python train.py --hidden_act="swiglu" --bias="all" --qk_norm=true --init="torch_default" --beta1=0.9 --shampoo_beta=0.95 --precondition_frequency=32 --max_grad_norm=1.0 --ema_decay=0.999 --adamw_weight_decay_other_params=0
Rows from block 2, named by matrix and row number. Rows with one number belong to one attention dimension. Each number is 500 + 40 x the weight over its row's rms, rounded and kept within 0 to 999. All counts start at 0. Numbers have three digits each. After the name is the row's rms in percent of the matrix's.
# v: attention query, key and value (stacked) (model.blocks.2.attn.qkv.weight, 576x192, the v third), inputs 96-191
# proj: attention output (model.blocks.2.attn.proj.weight, 192x192, transposed), outputs 96-191
v.99 083:485468547492495518471534476525513507539457470489528489545430546496529478608573470491583500547526510473470562461536420537555487492492488561512585470459476465466441490458536499488484435486454545434600453588473558525540530474485486504480446473460511479501460523454536508498473453543486511623
v.100 080:482555484398565511442475507517515505536541456445470474445503533473483493492488537460570539433510436533427488490564439466511391491517514433603512462534458466476479493526517488469541474539515546557476440471509545524494511503459498509493427569521445494509502501505462494526469519531470461544
v.101 100:523467474496506584556472480526488468499543547517524466476513545524423548477479536400480496513402543549593531513457535428430507490488512428559406502584536466515526564502491507508513509512445482453545459481519535554482463524451461499504496509548459550482501551509584510490503551560539451467
v.102 089:535477457466480437501504478524539494556499480509522461526524546494470451464536493508502528494460532576558553523506534512520498478503525514548484492514584510435534507550509567530509521408476487540537515454501540496464579512543496469489517453453440466543449576407491498574509492500571542492
v.103 096:517495517568572532455497515486505521474446485501560568509490497460442483548499519462477504528537486576401504469458539515520433479506494550460537455527522449528443504485483521513452502489505504456534436543510513472504446470432500503485455450474589505482490513504491544472497567476407492572
v.104 092:540608493419484452473591460545535407478440563525451447526422450511504507511449510494444525536432452533443510525549450492602478488499502570504498521490509509556480504472510490539521468553493495575458493486475555498548552476558513556512485419444441458508489497522517519524482497505455488502
v.105 112:509448457455477445472476474488446492489534513544523525422491462457501506554574499476519489500448590530479453520496495546545452504543463504514508543568490418502489541563491493449499482424523477495534467605483427532458491431501548538481494519431463476552546490450546459488493529552549520480
v.106 097:494579440476491504487468507602535472477470407466552528484528484480454488489530489503464538452481547624439526533487487495518449506531489475478526487511506548543469479457512522497507523586470476503520449439520529441507485397534540478495416495461523499493482499365472496536554558530470526518
v.107 115:577448543464540534471543448542561483503452475479564531509495586468426462516487512411452513483466504489476556482427568495518506484479557573420446506521507539477449572526504577520448513470446471460564535524481575449508504553476461496468502453502506522542526484466565557504451529530529484449
v.108 106:510492533435539511468543450499460399468498543467440463507439534488592485468508505550527516466521517503487485470526422576480515500485560460515520474448435507492518518492479502400516495521545500525465493490459567573489513479506542490481558551571519534523556476508535561488420451497508494541
v.109 073:499471554487483530466484518518474498491523397502539533470475569515427486515442592443533527478463485579492479506547530425510517507514485416506581473602468570541497508470507471436463490521590470550427518495536492496544499510462492480493439489438496492568428455407502506517521548552534492548
v.110 148:480555470469430539527502475531498443499468503495449517522536502481446505506500487571516521469504518457503444508504474514456490520488492479534569421411599544544541474507529510477539485536470452540495538474552460491481592471528464539559500516573443519431540470590518463451532476486483477454
v.111 079:476571568496608476541541517478545438457529483498423445508475489458510531475468540502556440514505430514534453481522528466612551500499486513522487503537488499533524459503537489533539496550571553511520405524538497526551515522429506514499533441548557504505445498590417524542458455525451492495
v.112 079:552509531513501492514583528564475500540537447480487480463524540428450501514508481549584452545516482571499460524560473488515464479506479464578448443450592462507547559535520481436550438499512469551569528505480495520498550471592479541563497515546473516476449526531559499505476446592581521536
v.113 091:508543461513445451444563536476437523519415494531552497489519543521435471535557494546513532562479489468443574479547458481428501483515478524399477463580561532472491495568506544568514417417432568475544523490510577501525451555538529516503462498477490486518521494497485455527507526458495479528
v.114 091:484557499507509438463445562490486481495527441520469447498467463487626484481480459475552515521585465443478486462510517491515483452457503471519554524537452466457521488536514506525508494577499575567519439521497532506537459557424604498492491589497565516506510489575467515510530506418463516506
v.115 085:496537527424520450482557459532554448418527545470377429517367417542547507514474544507508485490484487505490497496484479551554535492514496498485480515444481464600502520468500444469535507472515471541433549448469486522576506473477471475504550421538460464503511490507492502522465504555470488565
v.116 098:541437570501537431434532528427501422476501441530520544464479466469538496479540468516533467454523499487541440426573549534547530529498482476483545516503425440477481546568496530408486528475562513524488468537518487560520566459447556500478532516503525492524584500457458523521487472469544485485
v.117 112:493439531469524524594522437454422447475471489525482483529521486546546501507496452531511504475509528491567496494475469590498506492489538532455501502439554566554517480474458535535472510447478456478415554524486471478504468537504450485483569430514515499502550501388526484476421512449440481502
v.118 097:558548494453509528532511475520592543533485502461453573498455535505398512523527527510520518514474527526473509523526462447552495511558457485440427524525445519482490497458492421484503478437566465460462538559466496528457473441582434511503481514535485501503463469509601525568459498632522476495
v.119 128:511538491509534427454494496506420437484551548485463438457535461447523478505472535531504447503454445501491480524445539490510481512492496489544485492456521448587564460543472500385539446517540544540498493469500489513512440536526569553495484437531432524460502433479513489424514541473552491475
v.120 094:510456583441505497487564492499553485511535461520613480450499504519556527530501507465510580450514571524536408458555475475506516459535552457421549506493482473463510584449511456491438543511533445493490490615457468561460457462473446489505438460461466526571560495436513457556451506508500525566
v.121 123:543533509483492483474509499536502482468446504552480516465453477487639508503424530533463524551487465411411482478504474485509474487439516596397549531466445478461558486516500457565515455477496479506507576525451478487517513519479489539521520509524513524502536490584537510479507495459422505448
v.122 113:505528479474507506476496497554568462429416458455477522481455393511478504506530553477507575450450523510458502485501533533538508481493503487470503523492532512560442507437519503488516583514472464533505531446536501446552533470430455493499476523494513418509494468493433526516509558554465503487
v.123 103:558522484518524499464494537543559546497495522521551518436546465453492519513455507450473562520407503468499499486442534477504474513476483604425464565477585451426585530519522498504499489438538466466578582505503471500489484517519513525503503435534510501507470556509513496511521480504524486439
v.124 107:475568557493446522482461515464468482542427530494485493437429429538565545502470570511487541516469557441510476441447506479500519529502464453445499561515468451493521482416536497468556493614529558512414442339480444572540473555443514489475496525514542493481519536485433462506491500453510478447
v.125 079:570515557440546507551528530510501493513521458512548515429526495448433533516517522470507517513398496599473519518523532478541479483497453512526467497510481505359548507522498462463479470495588529491479454579466514548471456482547546545535490563501502516525553524519539467556517411524623489358
v.126 099:471491536534475511514487552427506531504481477548484525481576485498475506494494573582522506515517465483478456484547517449462518534511455470478500534554479490431540491443492491427509483395628518492399495586515525547538471443520489490508510545450553456528513494478458453559430486477584526486
v.127 092:507434511517538507435477488542536494405534529496539494441599483499454528538482493441459568468491478463530476447486528491498454548517482522425506510446548499518524545513491589465470519449502447468508576456508498510488474520513458524503516377557491538521571496465530533476474550476544478512
v.128 073:476519423489531446494499495575512496492520511487504455524451472479462480496490521425481455511403528508555468524452447538488472431491464544500504460541481470478501425592482504404474457547596516548494550488468445485543508525540498501508464480464483493527511565471517477552483462543504470483
v.129 112:555501519503526493527577482544562491467504537498463547523443490486532487489525432420506555489552538508463558563556445545565488458544542582486490499477557508463454556478493520508504518474473484486519495507450581448466540466539467507492523420524451492519518470486571580543464462539498529547
v.130 083:507464528517514463431439469488486502478582498479560545512485459449549538492489490556515587434497483524553514578592472549480493501535510457535462468493537520502496457575530471422505460563544478511464428439495574540513481477494548455513553428508482454529581468430464543515527617538561527451
v.131 060:496603472486558592505512557502494465462408471433508536428459506495492572485475561549529542504528497487525485508467501536557529488526474498486399493470473501464472499509523498536590476498502496450414531422454502563441461508506537507467530543522538423495563464497522533510434445493485510539
v.132 106:446525459508406404443433496562521488499537528500519486462457419523564522528535452459474499482543505421467489507536483534512434547547466531556516481408540466513498489492525556467600489554497457577569485451500444513513537461546508519517443417482452447478543451520395480505506537487535515474
v.133 087:511536505498564432472527533493441450492575499491543502501563532530436563454521454465505512463505495583581478469499568504506529511536490470482502468507488504527529538483525532396530472562411501527434502413491558571508473445531551508471444447505502490487523512419559559509440523499476457480
v.134 089:575516504496484490457551518485512475485436545505495472468583497469418473496453547559534600548420444485514526424471480481507461475473483590437454496481582470465556505487512564435499434457486504481484562471528552539499462530526495537538557507540529509515441498509536491523495498480548453519
v.135 075:500456484501461574521549486492535611545574493449456517432539485458412510456462496503536501497478477478634508519527535496547493493503469532535515489464526541517517518544541460498520507519520506504518483414530485434421506454419531522513528468504474486454424458550562451477552454564494533492
v.136 076:484453493522478507573568533516459504465509500514540484461483372533510520455515437576472522516575532416446444510511489525581484520572544512463462495483440483563462560449495495558513520460396494508408404520498468494489459499482469466472499589550535532474486498466497495549513463521423451494
v.137 111:429476568418528569482533475450443514557433444484526532488512584503432505561526487521615580500527501485466518501574471529553508523530485430465560448500494545531446474507493455440443507471574525498496484523536532525505465487426534495502493549538536500551491465534474500518517571464515519555
v.138 109:516473438549484529515479514488430525473404463548627543439572392459537462507490562586425526521492487517428460495476451493491474459503502521475575497488483522537499509474485493502461514412456477469574517514541491445469443503505448540523490548479566485496517442448495459472588504431491516451
v.139 080:485446597404546484499465489497453552544549434457543539430519442492440541505529491488534551514494516534564534501523489498480485477519480475455447493459566468489430541492560481423481477492477531504552526529502559503543437523490539484526528512490492461557542501416531517538435488577560455574
v.140 073:537547542556567397553441477529514532498502529534518516515585498479466471495519518511439505531527475550478569479436519516477482466476507603475466491512567463503477503528484544497476466535525502507508564587475496446527488520628494486454485477447498465558490526427510524507443432366502521524
v.141 078:511493491492421472492433487508589481536481554529553476515562558489485461523503440484461528542474501503498486443448538487418432470488450595450480487432524453437516514552500528533498506518436452473574544461516443488522458492546500503476478452458516507523522436501534473445496514530480464478
v.142 123:464438538539431531559500434486495526561444530515502491556479554513465472553520543570527508454540478485555523470496494525494512527454495493448530532441459524495527488531465517536562522399440509489469544511582522534493510567518446482548542436513480512494418503612481467504512461438570522536
v.143 076:517527480484460498572452449543454503488542488505561471518462380470479518535483481464496487505531557518450504557450507480423492495543476557455538450445453471480498514580525543440489493472505503490533489492457474512464463496646513505494490483503454497486494461533518443484475420571567555446
v.144 076:494474470517486455485426501449484465437513511493503456611508477543494443482483577421444519498489509427443494488456562457434514482552517529407502517518424490443494470500448579529491522445444532547349530513487465465505494573476481434483510540529497508481559523411466507541465464499475510496
v.145 093:546548503472528565487544474516519534443486482490543520470480520457538470526492585538487505553492511603416541502511428491529495455469499546464470516543559514544488482580506499507426485600594460517522503548483547557481449504483544483458524472467543493545506478510538541533479587434472528528
v.146 066:494455477493521500510493493523453450472479523488600467502498553492492490562534550551495550527436529494408514470423416552511502467490462567500495494491509448474455519576516489556477563530528505516499489576486457483554467482441492487479495499464561558544503512524492445484508538418428488472
v.147 077:453550535593450505559490562564340613487443396508546513457534496514464467567488483443500504474489482537496483531529558564476507530544479447495521477534446530506500435503456525448509492505539488525488520504517469503484519512491532482508528449530556473489509439407485506446505492505450530433
v.148 114:495545489517460512452536463482443503457453483493458468519443439470503463485535550501524556500436482431469558482459530543552501483458488591509474528441527469525481481511522541541482535532501522532471436430509458462508582482426532464474577463473513497487517473472475453479559554505419496510
v.149 088:516531462477465578506561517537594506525458456431467492490518525497504521480468503489521477522557535534471483541490493455360497488477462491466525508528507555526459468490543475490484521522589493495556546524472501537447502470563453458488483574476514495511461529510513490527469476415497516486
v.150 101:489427509443507492523458442524559455454551529446527482552455566483444527518492496402511553511472547554503560551485435511510503457539530536494511511497456451445442531497526466489473496427460496470585523553462467417545478520511476465523465449477451479531553611450516460548507517562535508588
v.151 110:529550466525534489491511500544498483457477570525445568439583562472513449440459559450441442529487508556507529511513511446471504466530531513480515459515527506494483543483494496466429467520485535474556526460465529503472489484563518549453478477511491541482520452464583559441510524499505448458
v.152 096:545492485587443445507517520458498516483595561505411457524495469499513431426504455504529417496547427437542521480499517533533513477479464524545529505393514482507532459593480537420532478507500522536470517452544521543478533516533537559425544490522494514453495429528502530483495433474529501545
v.153 091:509474546525531505530460490411391419457561547516494523524472441475572499501585521592497463465462485490430494509456477516516528493481527422560527500517515456486513472548484487479472489386491549479461470571544453511466524489546524503457566533549511485503631513586460513530458455411483504480
v.154 119:519524435512519546454577512534472490551410529519421482547521573546430469553475462429523536447506465425448480561581509527510444562551511434531428458484488545531521526463478552546489511507527518504489521488511533467471572491435475543537504559612492594485477471573538508516474504451464464489
v.155 071:522510486440518449497479501508575475510410492433519546528478496509401517488488574459476499479495504486501484436488555480468479474563482594450471499529462481508473512456501506547491470499439508504464482440534511476540491500476487482488505514524513482435403560529454444485518541510430509544
v.156 080:480539458487589514470500463462562556532490453533523473475551537499417490535432500420462551519461451548532564511574489427501475471473504400536463497533483549558513548506500508517455499474507457467596512527527582449524483480415484525524503473464445504501457428544528466474502531599489468542
v.157 107:509550455528487561566526534411464537498467444543514540493544481481576492470481362529513484525524499485456454508548478526424490516494464450459567472547525543448523430518487514453475484548553475490515490518496437474424493501545503543516468578508562520504546515459464498519511502510459568449
v.158 076:499485465445542388452514491456418486479416480531520476484533484532509449479532523585458470548423448467429557462459584481374476490463523496479530446545584492458536507510504509481460422515511528489451543532525451469521472492541495522505489468512534460540527467424447473430470523466518481496
v.159 107:458462492507479537567440484500476410481520509509572536450496411493521582577516449511514521463492566507510397499498432479520475550561498536504521468468489496485501519476491435456520515510452436450484529502476370447484513437535470507543476494480524482477565548513435459440511525438476490443
v.160 085:510557533500478483550430561458429464530529465514530535562487477472463516469531537544473517449497518437457457466509554386444563498570540522504429467500497512428537478497485479478545490517527493581504476573513428586510475466539444490531440517567536526469463428522466520495481420534587476446
v.161 090:516469533510527444445524505456484542479522487471486501491571519480421441467494511499472536475482436478541518553503487498498568487472507529524487477544499550407528524421478564415482474435509531484457506418561543517456496579531532517506546452554532536466555414481484528456484472493571503541
v.162 078:551588449434485534454535494478435516516513511512513502459503529471465469502565452466578514504462485565463548588553509442487468451444490483555439469550607540477544526485507503487476470557555552480500498528558522491454492523569584535510504525498486521528555404460483487453556479442537475492
v.163 086:478511508454423465487448491528471485507562436429488522459441463463520515425510482492511482408501475488514502543485450482465523492485487506551607530437486458432485497543500494408542512477489523552510405376490525540470537482521539486475529547467489481495519527505492502491510499531540505513
v.164 086:467563459440466503482426493528460509456490525529569535468542426504458521550554479497487539539435535510478534461568502476578442539593437535513496486533485480502518476516477401515533474544532464511504519491508447523477499461534530494475442457442453446494539561410476458507512585521468513476
v.165 108:452508522525441498574492495527483528467529537539493520467512487529492533505541523557484527418546533488507398512469495524524517530581487463460471510446514488484530454524477450489503537498530454462413512514522401571467450444551440493497494495578572494504583520543455509500513478451428525456
v.166 076:553428514458534540536485486471521545530577503489545487522525563535462557491530534461536505494522556479553497459554546535450480526531454477519569522541387486502466503480509543525536500423431473488531467516491541487540508488419492477491570505499479495500459568520515509516459454617477486529
proj.99 099:540532492460503488562473501497497550490444496495452434468527496453567564503442477452517558511403472541484435496444487474515505538498503530548477497403553551447542531480527475540526496524449446560465457554560500531511552462513525542589512492485542519529490530550504525563496519466547525496
proj.100 099:475474549622536518516469465453539451452534548558483491444465533612530510504550461506491445537554527472439572532529508529473453503481476518452482491507569460533520423503443494448457546541524508465553540469438431489556499505488462428490556504460514477489524512495487546400560473502494556469
proj.101 108:436467500498499535442464435471486478564490520481473552540488458534531482487578501475501461486532479458473456542543531561485549487561500495472451571504513465543484454512506476583462473559565511605453499531476492520539437434520528437490464544494438508535545529531459464504525507524460508552
proj.102 101:425522575531498545446492519513474397426492542506444518535471498439568482524531526506421478512559523460520464532530517587442505481518516519422490535557499452553506534485527426509484519587536516541475491549516488526521527415507541514519480497469488514524527519479479561460550484516448518462
proj.103 109:554572477482499482510473548526476535570452491526453446519508522506543563529472465470510508519442492509514544502469454435637536506511471513579546478349477519409592526441489566464561543517434483482454534478538453518484523542484464497518536487457551462459509529494496514477521511547531531495
proj.104 103:483510458541497499525488489435510451537498495507524485546405549532496505538485425558496469515525512458497559485518470540503415487455509534469510471508448443508563524502488562448532546459543508409526518461492472503502454525476428529402499464521505470460468472452451535475510474436499491392
proj.105 109:496526502570511473509516451514595529540492427510481461473477495492580553499479488491491526466505443494480531503459507490515452523568513496536431432421526583435551406466506536491491564496475482490487495442481514491502492451426435471539558489415583557482511511490477602501528508473487489539
proj.106 110:504486550481516478513541458503476445493508575561489482534495519533508536529453448566466444572530497437540530491514478508492545425469484568528527468478463492495568573479559551501540533519512496478547510442548478506523468563442448543460516547508475444478516499475454494457510483458485483413
proj.107 116:481540447446430525538470553486436481589454526502467492617526520465525532542496476499526469531479549490506444480506485479559557484474495531495546543444431439485531573470534512512584504503501490538463540560576477583517505515564567586549439501499479470505482536478433478516493508499460509462
proj.108 107:499416497473458493600491474458526532461533467520554512502573527529421477502456497510575500485487546499459442483495524503432506489421555481487490529589526496544398509531542452499490476454505504565617522532491496537523531496581576544573440493538494507548526468528496459544445512433480471517
proj.109 087:482510466552549525539495524496509531483544540557461491424598534610555554476542502458524468535525509524510481484492510435486477571463526527537560492424558500500434491529462459459450465537433522478560557529447500505548503494556603507587566517509490543476494558533467510475469491483497542488
proj.110 125:479435498517496416508533523496476447482581526498521502474464518560434431495483412512491474538499533484530444506481529501473503520414513525490473490579426524521477526499499423475424527504548520516564524482521512435427527403496495471488481489503549462483473497524450496565509462449516474429
proj.111 088:527512510563497544468427535448562546439501496499531547459464513479483514535571552539527554498447509550454608513506500559449412510479459471426519480518584438549504464515416451471511512475509525443486511510428462502553555541539523506480520481517495515505539491475552529472516495556490553565
proj.112 103:435457487547535483450475504491546434509542460493493522446492464516513449511519479452406494447565507482493465563460520506466482499519553456436442522593482507508484459518529473469413499521555483568499497493457530442441554398439503422480501496455568491502517484522454549534536466505510484496
proj.113 106:518551485503555541495479553507479517513484526504443451475502471498564523460509530402465532477505506506489560506488485444644460512528476433559572476402467547485544433482463525465507513532410483507437515496496461502445504494442445437500544510516534470459452547480521554423540518578524512455
proj.114 107:535526534554542537447466473500513497426492506486513531481504525492490475493545546527471475483526518536465576511534480500494465520527479468447531539558577409512516489516409544475499499456497505422485493497401461510512521601479409468384533486535482460502487444474552498416495497564522547526
proj.115 101:501477466502435482587509434406553555522533496502578505516479549543436534533473447579594524509477505490486531453501503531446446520436524533490479465505508487518488482516507505537557512467545505445554523510528523521539448517585531572518477483537488537517491459489473490551483469393477471475
proj.116 100:504532493536457494558491542515560581469568453539511474461571535506493531517503547493530555480460524533470474481433514441503464532469518465535516456473543532487424451507482435460491507474428500487560539529479511510520593459567601511646505482470541561509514525499517556529493507520474510576
proj.117 108:508462467402451469553544497497489571549477488462533469556503469489474500470449524511558550460468472492516449453492490472518543486495518481562480467474454591501452521515589495557542480510463505549486500511580553525497451466533582549579449523531462551539466544510502478573461517451500436510
proj.118 104:442467463485514544536529509505499458563510478582503496480517470530495571530462467431481464495568465466491503514497507559486485404472555516526514475437464533465504487504573558452533508524509439514562516433507526478549439529468528484537535527447474524471569549490419508454526524474480462474
proj.119 124:491498481533480478464472477439601503524529439444550514506434507487510452494543495568472511452519543476512577514509507540535444503523534447461444466571479531555499421503492494478468579468549528556450544468485506479418508388447443447427478522461586486484472502456485561520512426546469460517
proj.120 102:491441482466496467586541477524497561509486474564463467444576488543473543487458503456554502515505451528484417473488521447443540510491523515579502505468523524432436508520553528503507429496451459466596516476476535496551477538529542534602549517531463563520509499557477486531436560400546499535
proj.121 115:515492435477475482501490520497471475566480470480539526555504511487418453517488468519534456504507521543504478481497486460518483483494498480487520555566436412460497539520494585442537486375539514423527519468464507502481483610502433529392475451542492458485467433499484440497440510469532478477
proj.122 117:529533498529447466542541494486485533529539540537539475540459557574445524547474411551552454553465495485506550466501480480536483507425451561536536435429441489469555513476484506499563541476512511391551540479537484507502490543563493548503528474486512487480504484480466491488538503450469504443
proj.123 112:474541434512465510441495548529472467609456456481472507590463468464481483523545479460483440483530516507510514542522511460580501461541489441484516538512417452438509483488484573484553493457542499461436542486467507494451477517480453462444487479478526491459484465487482491486528524529494503519
proj.124 107:510490474557515518481525503490504531439548512505527498508485505556418472456560485494534438490547496494476587511538510487509430473458464455506547482507509487487469418521400515495534500451489521387524525497411505471486433550503445413444547518549465511490501465501532473404524534525479493512
proj.125 102:444481459530517532453467519516503426539488445527491546516518477474510510504543520468464449461603499492501493546496506508492499424528540468442503531543473447508467476520526540443513492468540493529521532464453508496522517524461507453479503519496488496513524496496472510451533508559464494545
proj.126 110:503516512572543531482515565543543507445549492550508500400534515524508515483535554433445523472563506532511555513478507469508439508471515432492540438495527525508450439530444481412454513515427521440548534443420496461492549519473514440518573499478509542458509516475528554415531502576499517532
proj.127 099:483498437487393506548517545466507556594541475528506483549521513532450502514534488486552499508493574498497487487510533408555525507440501449546520507473449513517442435504493469502530497492472501513516609528510492510460511433595608515588455485471528508464516514520448534555494508479455485513
proj.128 080:492428506491514519523486503495467448507520571511458539496492522444559396494488526504549541451533539529470527550586500565524507561454568475453503511473507588512455501501520471564542427503505424428502484539420492518440496519473505487549529553577530473496509423529420458571493506441504475524
proj.129 107:540505558471518475454487455543488530549466448398458469517490448522425557481535499461492499547510447556514404410445524528436480464508478543448505472548494457415529430562469504499395458494447538564453493506526497534478484515550575546511555520473586418518533513469547527448453588474484538466
proj.130 095:503549508478453451490530443517471543443461548470429459537453440502459466533503487481480518506444462487510512488444504531498502510505479499402506554572506495479501527610441573459434518497446435485524375523516480499504573490495497526541568567517539494448478437501456542443464530521495534520
proj.131 078:514529470466438409463458464508481542466498535506507510562433456449462513516500495490492444568491516446562532476442447564491479507446516496488516523498466457522520587567475548379468561527467509466524425537504524474486556519498450505569485544463499497522525496513554478424542525511504520481
proj.132 099:538534515516509498503517451501454549490515507464456466505460474472475368533514512457542497526467506476533493545516491463519476519462591518449495491505476574501488467558451468537503455405516471449527500495491555410535446534484460607479537497517539495474473500454469523521482556467479499477
proj.133 088:450554487550454544474511499529547536495493448490459506505482511481503529504468550497512474486505421516473522494436498487578506554538516489573512492555504484539465554515497507385490565500483513466536473433517518490511584459475502478505514454480481608438467531496556502489508461519500521519
proj.134 094:542443517487586546514502479495502403486518451424491496510500574605548506477521476436415537467519515475499476544549521461467509498504470482453516489465488481489450467460558444571453432527545465562457471540457479529515406540490506450475535442498444473439547456562473500571504483530543566495
proj.135 100:488480555519550481498471429501463482459490565484526523557454531528540546482494501508449543502516546520446521492476479494466474422508452469516473568498449443506544483503441596482503446512446558441461478489422461542465451513551522463550506581481474520518526468488448498495471548443477488525
proj.136 092:490518460513509475509455496487525505491525480503539507509477488463438586497478535522519446571483520512545458411449504485486492478428471530565503499501485441476514498551510517455492592445446556524488573467500588507521567499567485557522481480472514491540498598491585510464525528497520523465
proj.137 103:506477425483467418516447477506494545501501510540524452519508474500475521466478421518467446511499571455594423420473494490456493442504452535439435505446495496475574488495457531528481523563472507536513528528517474506524521517483456488514439563490511392572512553467496538464538546548510465425
proj.138 104:499422484512523506554559469458546479515529486470558505541509535562428517512491452494530526501497543468531478527515581422514558467470455561452503489468520467513505412461551454550467494441537557576424551479542480497476529539531467484476514487528458494486506497525552539552469440540567534512
proj.139 096:440527474574446525468488477525500508422506535482490518544398518481524485464438521531445499489498531505504507441462454560545490452540492532499484561539470481516573501574433592419502510540425534445489455465426458516450552468502486462551515591462484516548486475474505533468537496465509463479
proj.140 092:493473512480535590483567562520538441510521428425486496469496527553506447486510502467513533463506473532488467523551506488521539529523508537481533442503547531496466452473566417534448464507535465597483497489529463559477517443504541476479549418520525520450482444547532511555499458540536546528
proj.141 095:481495536546564588481526485491523466458537441437447557510468535507527476474509527450494583490526485551472519530530487483558533524502529520521537475494479510510474477503544410520461409477535508471471508483431501528453445510525532487471565444469486572422472461529537522552482474433491570558
proj.142 103:488510465463517508468481546489512464496536480550554516454515554533577478466503500490454498537467560479476475559570448490497467459458472496516437400397496525521551518458539451526474462597576479510549511518473501497572419483503524499392442474486496514494492499497533476535566544496467539490
proj.143 082:496503516546562549479547414464475514465454494431473556513454501555489468472496494472498509518489524581542464476486493448523468495440554522438526493481464482458495410530515484547477419437469525473449513485442502474480457525518481531523566521479527518530478468490498488515453539458487524468
proj.144 091:452558432518485577488469581523537467474553496529494520434502515478564574474493538522453486506500493532495549434500431534536509551481472507564538462534522491528479568511550451430542601534499483479548517476506562548543505444544496521432510440459495559516444527521558482507543443502496517488
proj.145 099:541505495442478441506498512538480509505470460476486465537500438498427510544506453502515492464514486444560495481451543486430530528536476471455517578537515473485468496542492531506470552486472466586501439555537475517456576520452457462602508526562502427493540481527470514435513460579538488497
proj.146 094:538457521446522472508524516546521468572505450465500483513521474518414520504509466520519484503553523449548432460492559528428540512484487528463482515510521527484492463519491461540448513451495525578494529579529489541466525509502483466556491489540529402515507524549525536502506494561546515487
proj.147 079:427471431490544524549501461406568526495543559530506484490459526518496459471490498496528431526515559488531495511500482411522539479453549492516440455428546535518497478452483446571534544464506515463492567451518518472562509437522447527448447461474485558497422502482515485590515449486546486491
proj.148 108:545491492447560449469498517558487445483524494418516451482467496530484474485550484505458433531525562442536431469522471537381456504449479517454499470497490522466512490537461445520425530453503492563518450554501538556516415469555460527524506456555557447511517516539504524520465537527504561485
proj.149 098:512512504454455457541481511450440557485433548577525526491499416485456439548508469524542496418482524486534550563520504476515528524548513425473535570478496538494488533470477540535548496510506405489525473539509509426490489541388487479567443528583446481510504466514390472483512466533486438473
proj.150 107:488465536520458520471460505531482518520458491501448532525471433462473517476487514516495532507515507580463466450491513659506500501524499519501491522553484522473560495577460541492489432553425508454484509522444468545399543491504558469559522573522563442571517477463534513454495560443476487463
proj.151 110:529438575515538511484535438493531503566474458404475502535540495543451547496535472479529547495518434558479432473486561480482507488532466553472532466545507447449488425458511482524415425480482577557410504467541449525432499529526580485502570514497526479475551487503540525515413501480519529531
proj.152 107:514555503505554537451515472509496459478552477455492489465529559529590505504491531471448567521454440524473517494478442420513447473491477509522511448500505447509450500482550483475471471507539522500509436446502513544585464513540525537415577448423498555428477492505503497518484516494472538553
proj.153 101:496486455490453499471554548519533469519545485546532503467570540474524502488419510534493514541466490487514499445481483465547461514442491550484488459494554497536501521492540473429542582498527534544511457467559505550586582484528458526476480481469547490527448558512566525504535499562510486526
proj.154 100:570523544451549485551465449501490525544478493464469449487523456557457551499589474473475479555508495491530444459488532453414520478491488499461500473508476490424495441443474487557490431503502490544468584538543539466542358551501537581443487473517516404499552510476464499505459540479491515467
proj.155 084:456459441511518539545470534497514522479515475537557512482459539488526582472490487493517422545585594503498486500543518585462501468470479483590474470458489510481542500468514439482505527498476535484496590509449514498473508470576526458522450523494484545562503571513607486485562516463515548461
proj.156 097:506490561517519488514533447534490538447420497478495493539439478516466589486545473527477529493567514510481533489442545545443531470580473491535511594590483440491518456491466547517493478513434554494442543471495456527406497519543526473566537562501468524526577490456481519452450451457500509499
proj.157 101:437442463554478490538494442410496517515516536578518530494543508486499537501454505507579532450491487573497538503499518437585512490518483504527501533453552493508453501433537500533559541478515526473469551456494492518540604516462490456490489479467424533472476541488459480537500458539519425501
proj.158 099:479463418557508559518545529477540462473559473481522489463519555502534435487467496480522493452508511477555504509562480432565516528475534549469533454480541556553452487439564380520529548474554475544517516455528516521529495474504425508447530434511469534467466480531515511604505391557555497509
proj.159 107:476415512524480482531510462473518506575520496543509543543498508487440461490457499500572501537527526529512456521522546543553489478441527539478441490440521565499525478517484484549503443460502540448477559517460496481481549533487521479522453511482524465519493550487565493546524566486511480481
proj.160 098:478522438525491521505512513554510497542582542498501485486571510524486468495444506468457470553468503554507517446472521507517590486408558512453526421437503469510494520512474504540443483510531470511491530488470527397499504554498489521486508493487546454537532505457470449559511500468478446445
proj.161 097:492477450466498560518512549486452557493481483582560540620563476477468491511522508504517539527490523474527536479516497424487398421530412498522432521475552492482460505504576464519474529508458509576558509602496425550432516453459551529502489555429498401471564564432485497495571470580445477501
proj.162 086:514515501509523508502523521506444492482533509550541518540609436525461465570462524508425478565516501436529574466515546471559449523531462487558516455456510545461481545496583448488491465472459446554496540497461477491439510459421483500482501556463504412475491564489509526543557527559566473387
proj.163 097:499493533472516500456548507483523474485546512500462532542501453440485444487536507464539528459475504513439477548446451549489429521530422499513448477492585494480519476493544465509449500435519475477522430641480389572571512473464481520538506525481544515494559505540461535448530487485428539522
proj.164 086:455479564510501469457530445520556492462500484471363501405462542475525576522480508485470489512571524502473504581475462562522498531425505428502552498534445501559563520548529513480543442496523518443473467445537585473570503535562491509519539479497483610491433523594575536522425534472527484534
proj.165 107:488515477561507455487535497544484475542544508485462452494544456528503488523438503463451490497500472555454532460503531519506608485425607508475482425506452522546472490525467504495536434473507497544519555406451516409531499514508519531512514448521474486552460441536531430607509549483561462525
proj.166 091:497491510537492494484476456531493541437426514505408489485463470471561565470521503512515524488487458569456445532535435501503462523494454526497464602535564445531520492483480429484506519577494575475508529499555514501517532478592524521536469530495462502524463476564551475488479569470515548586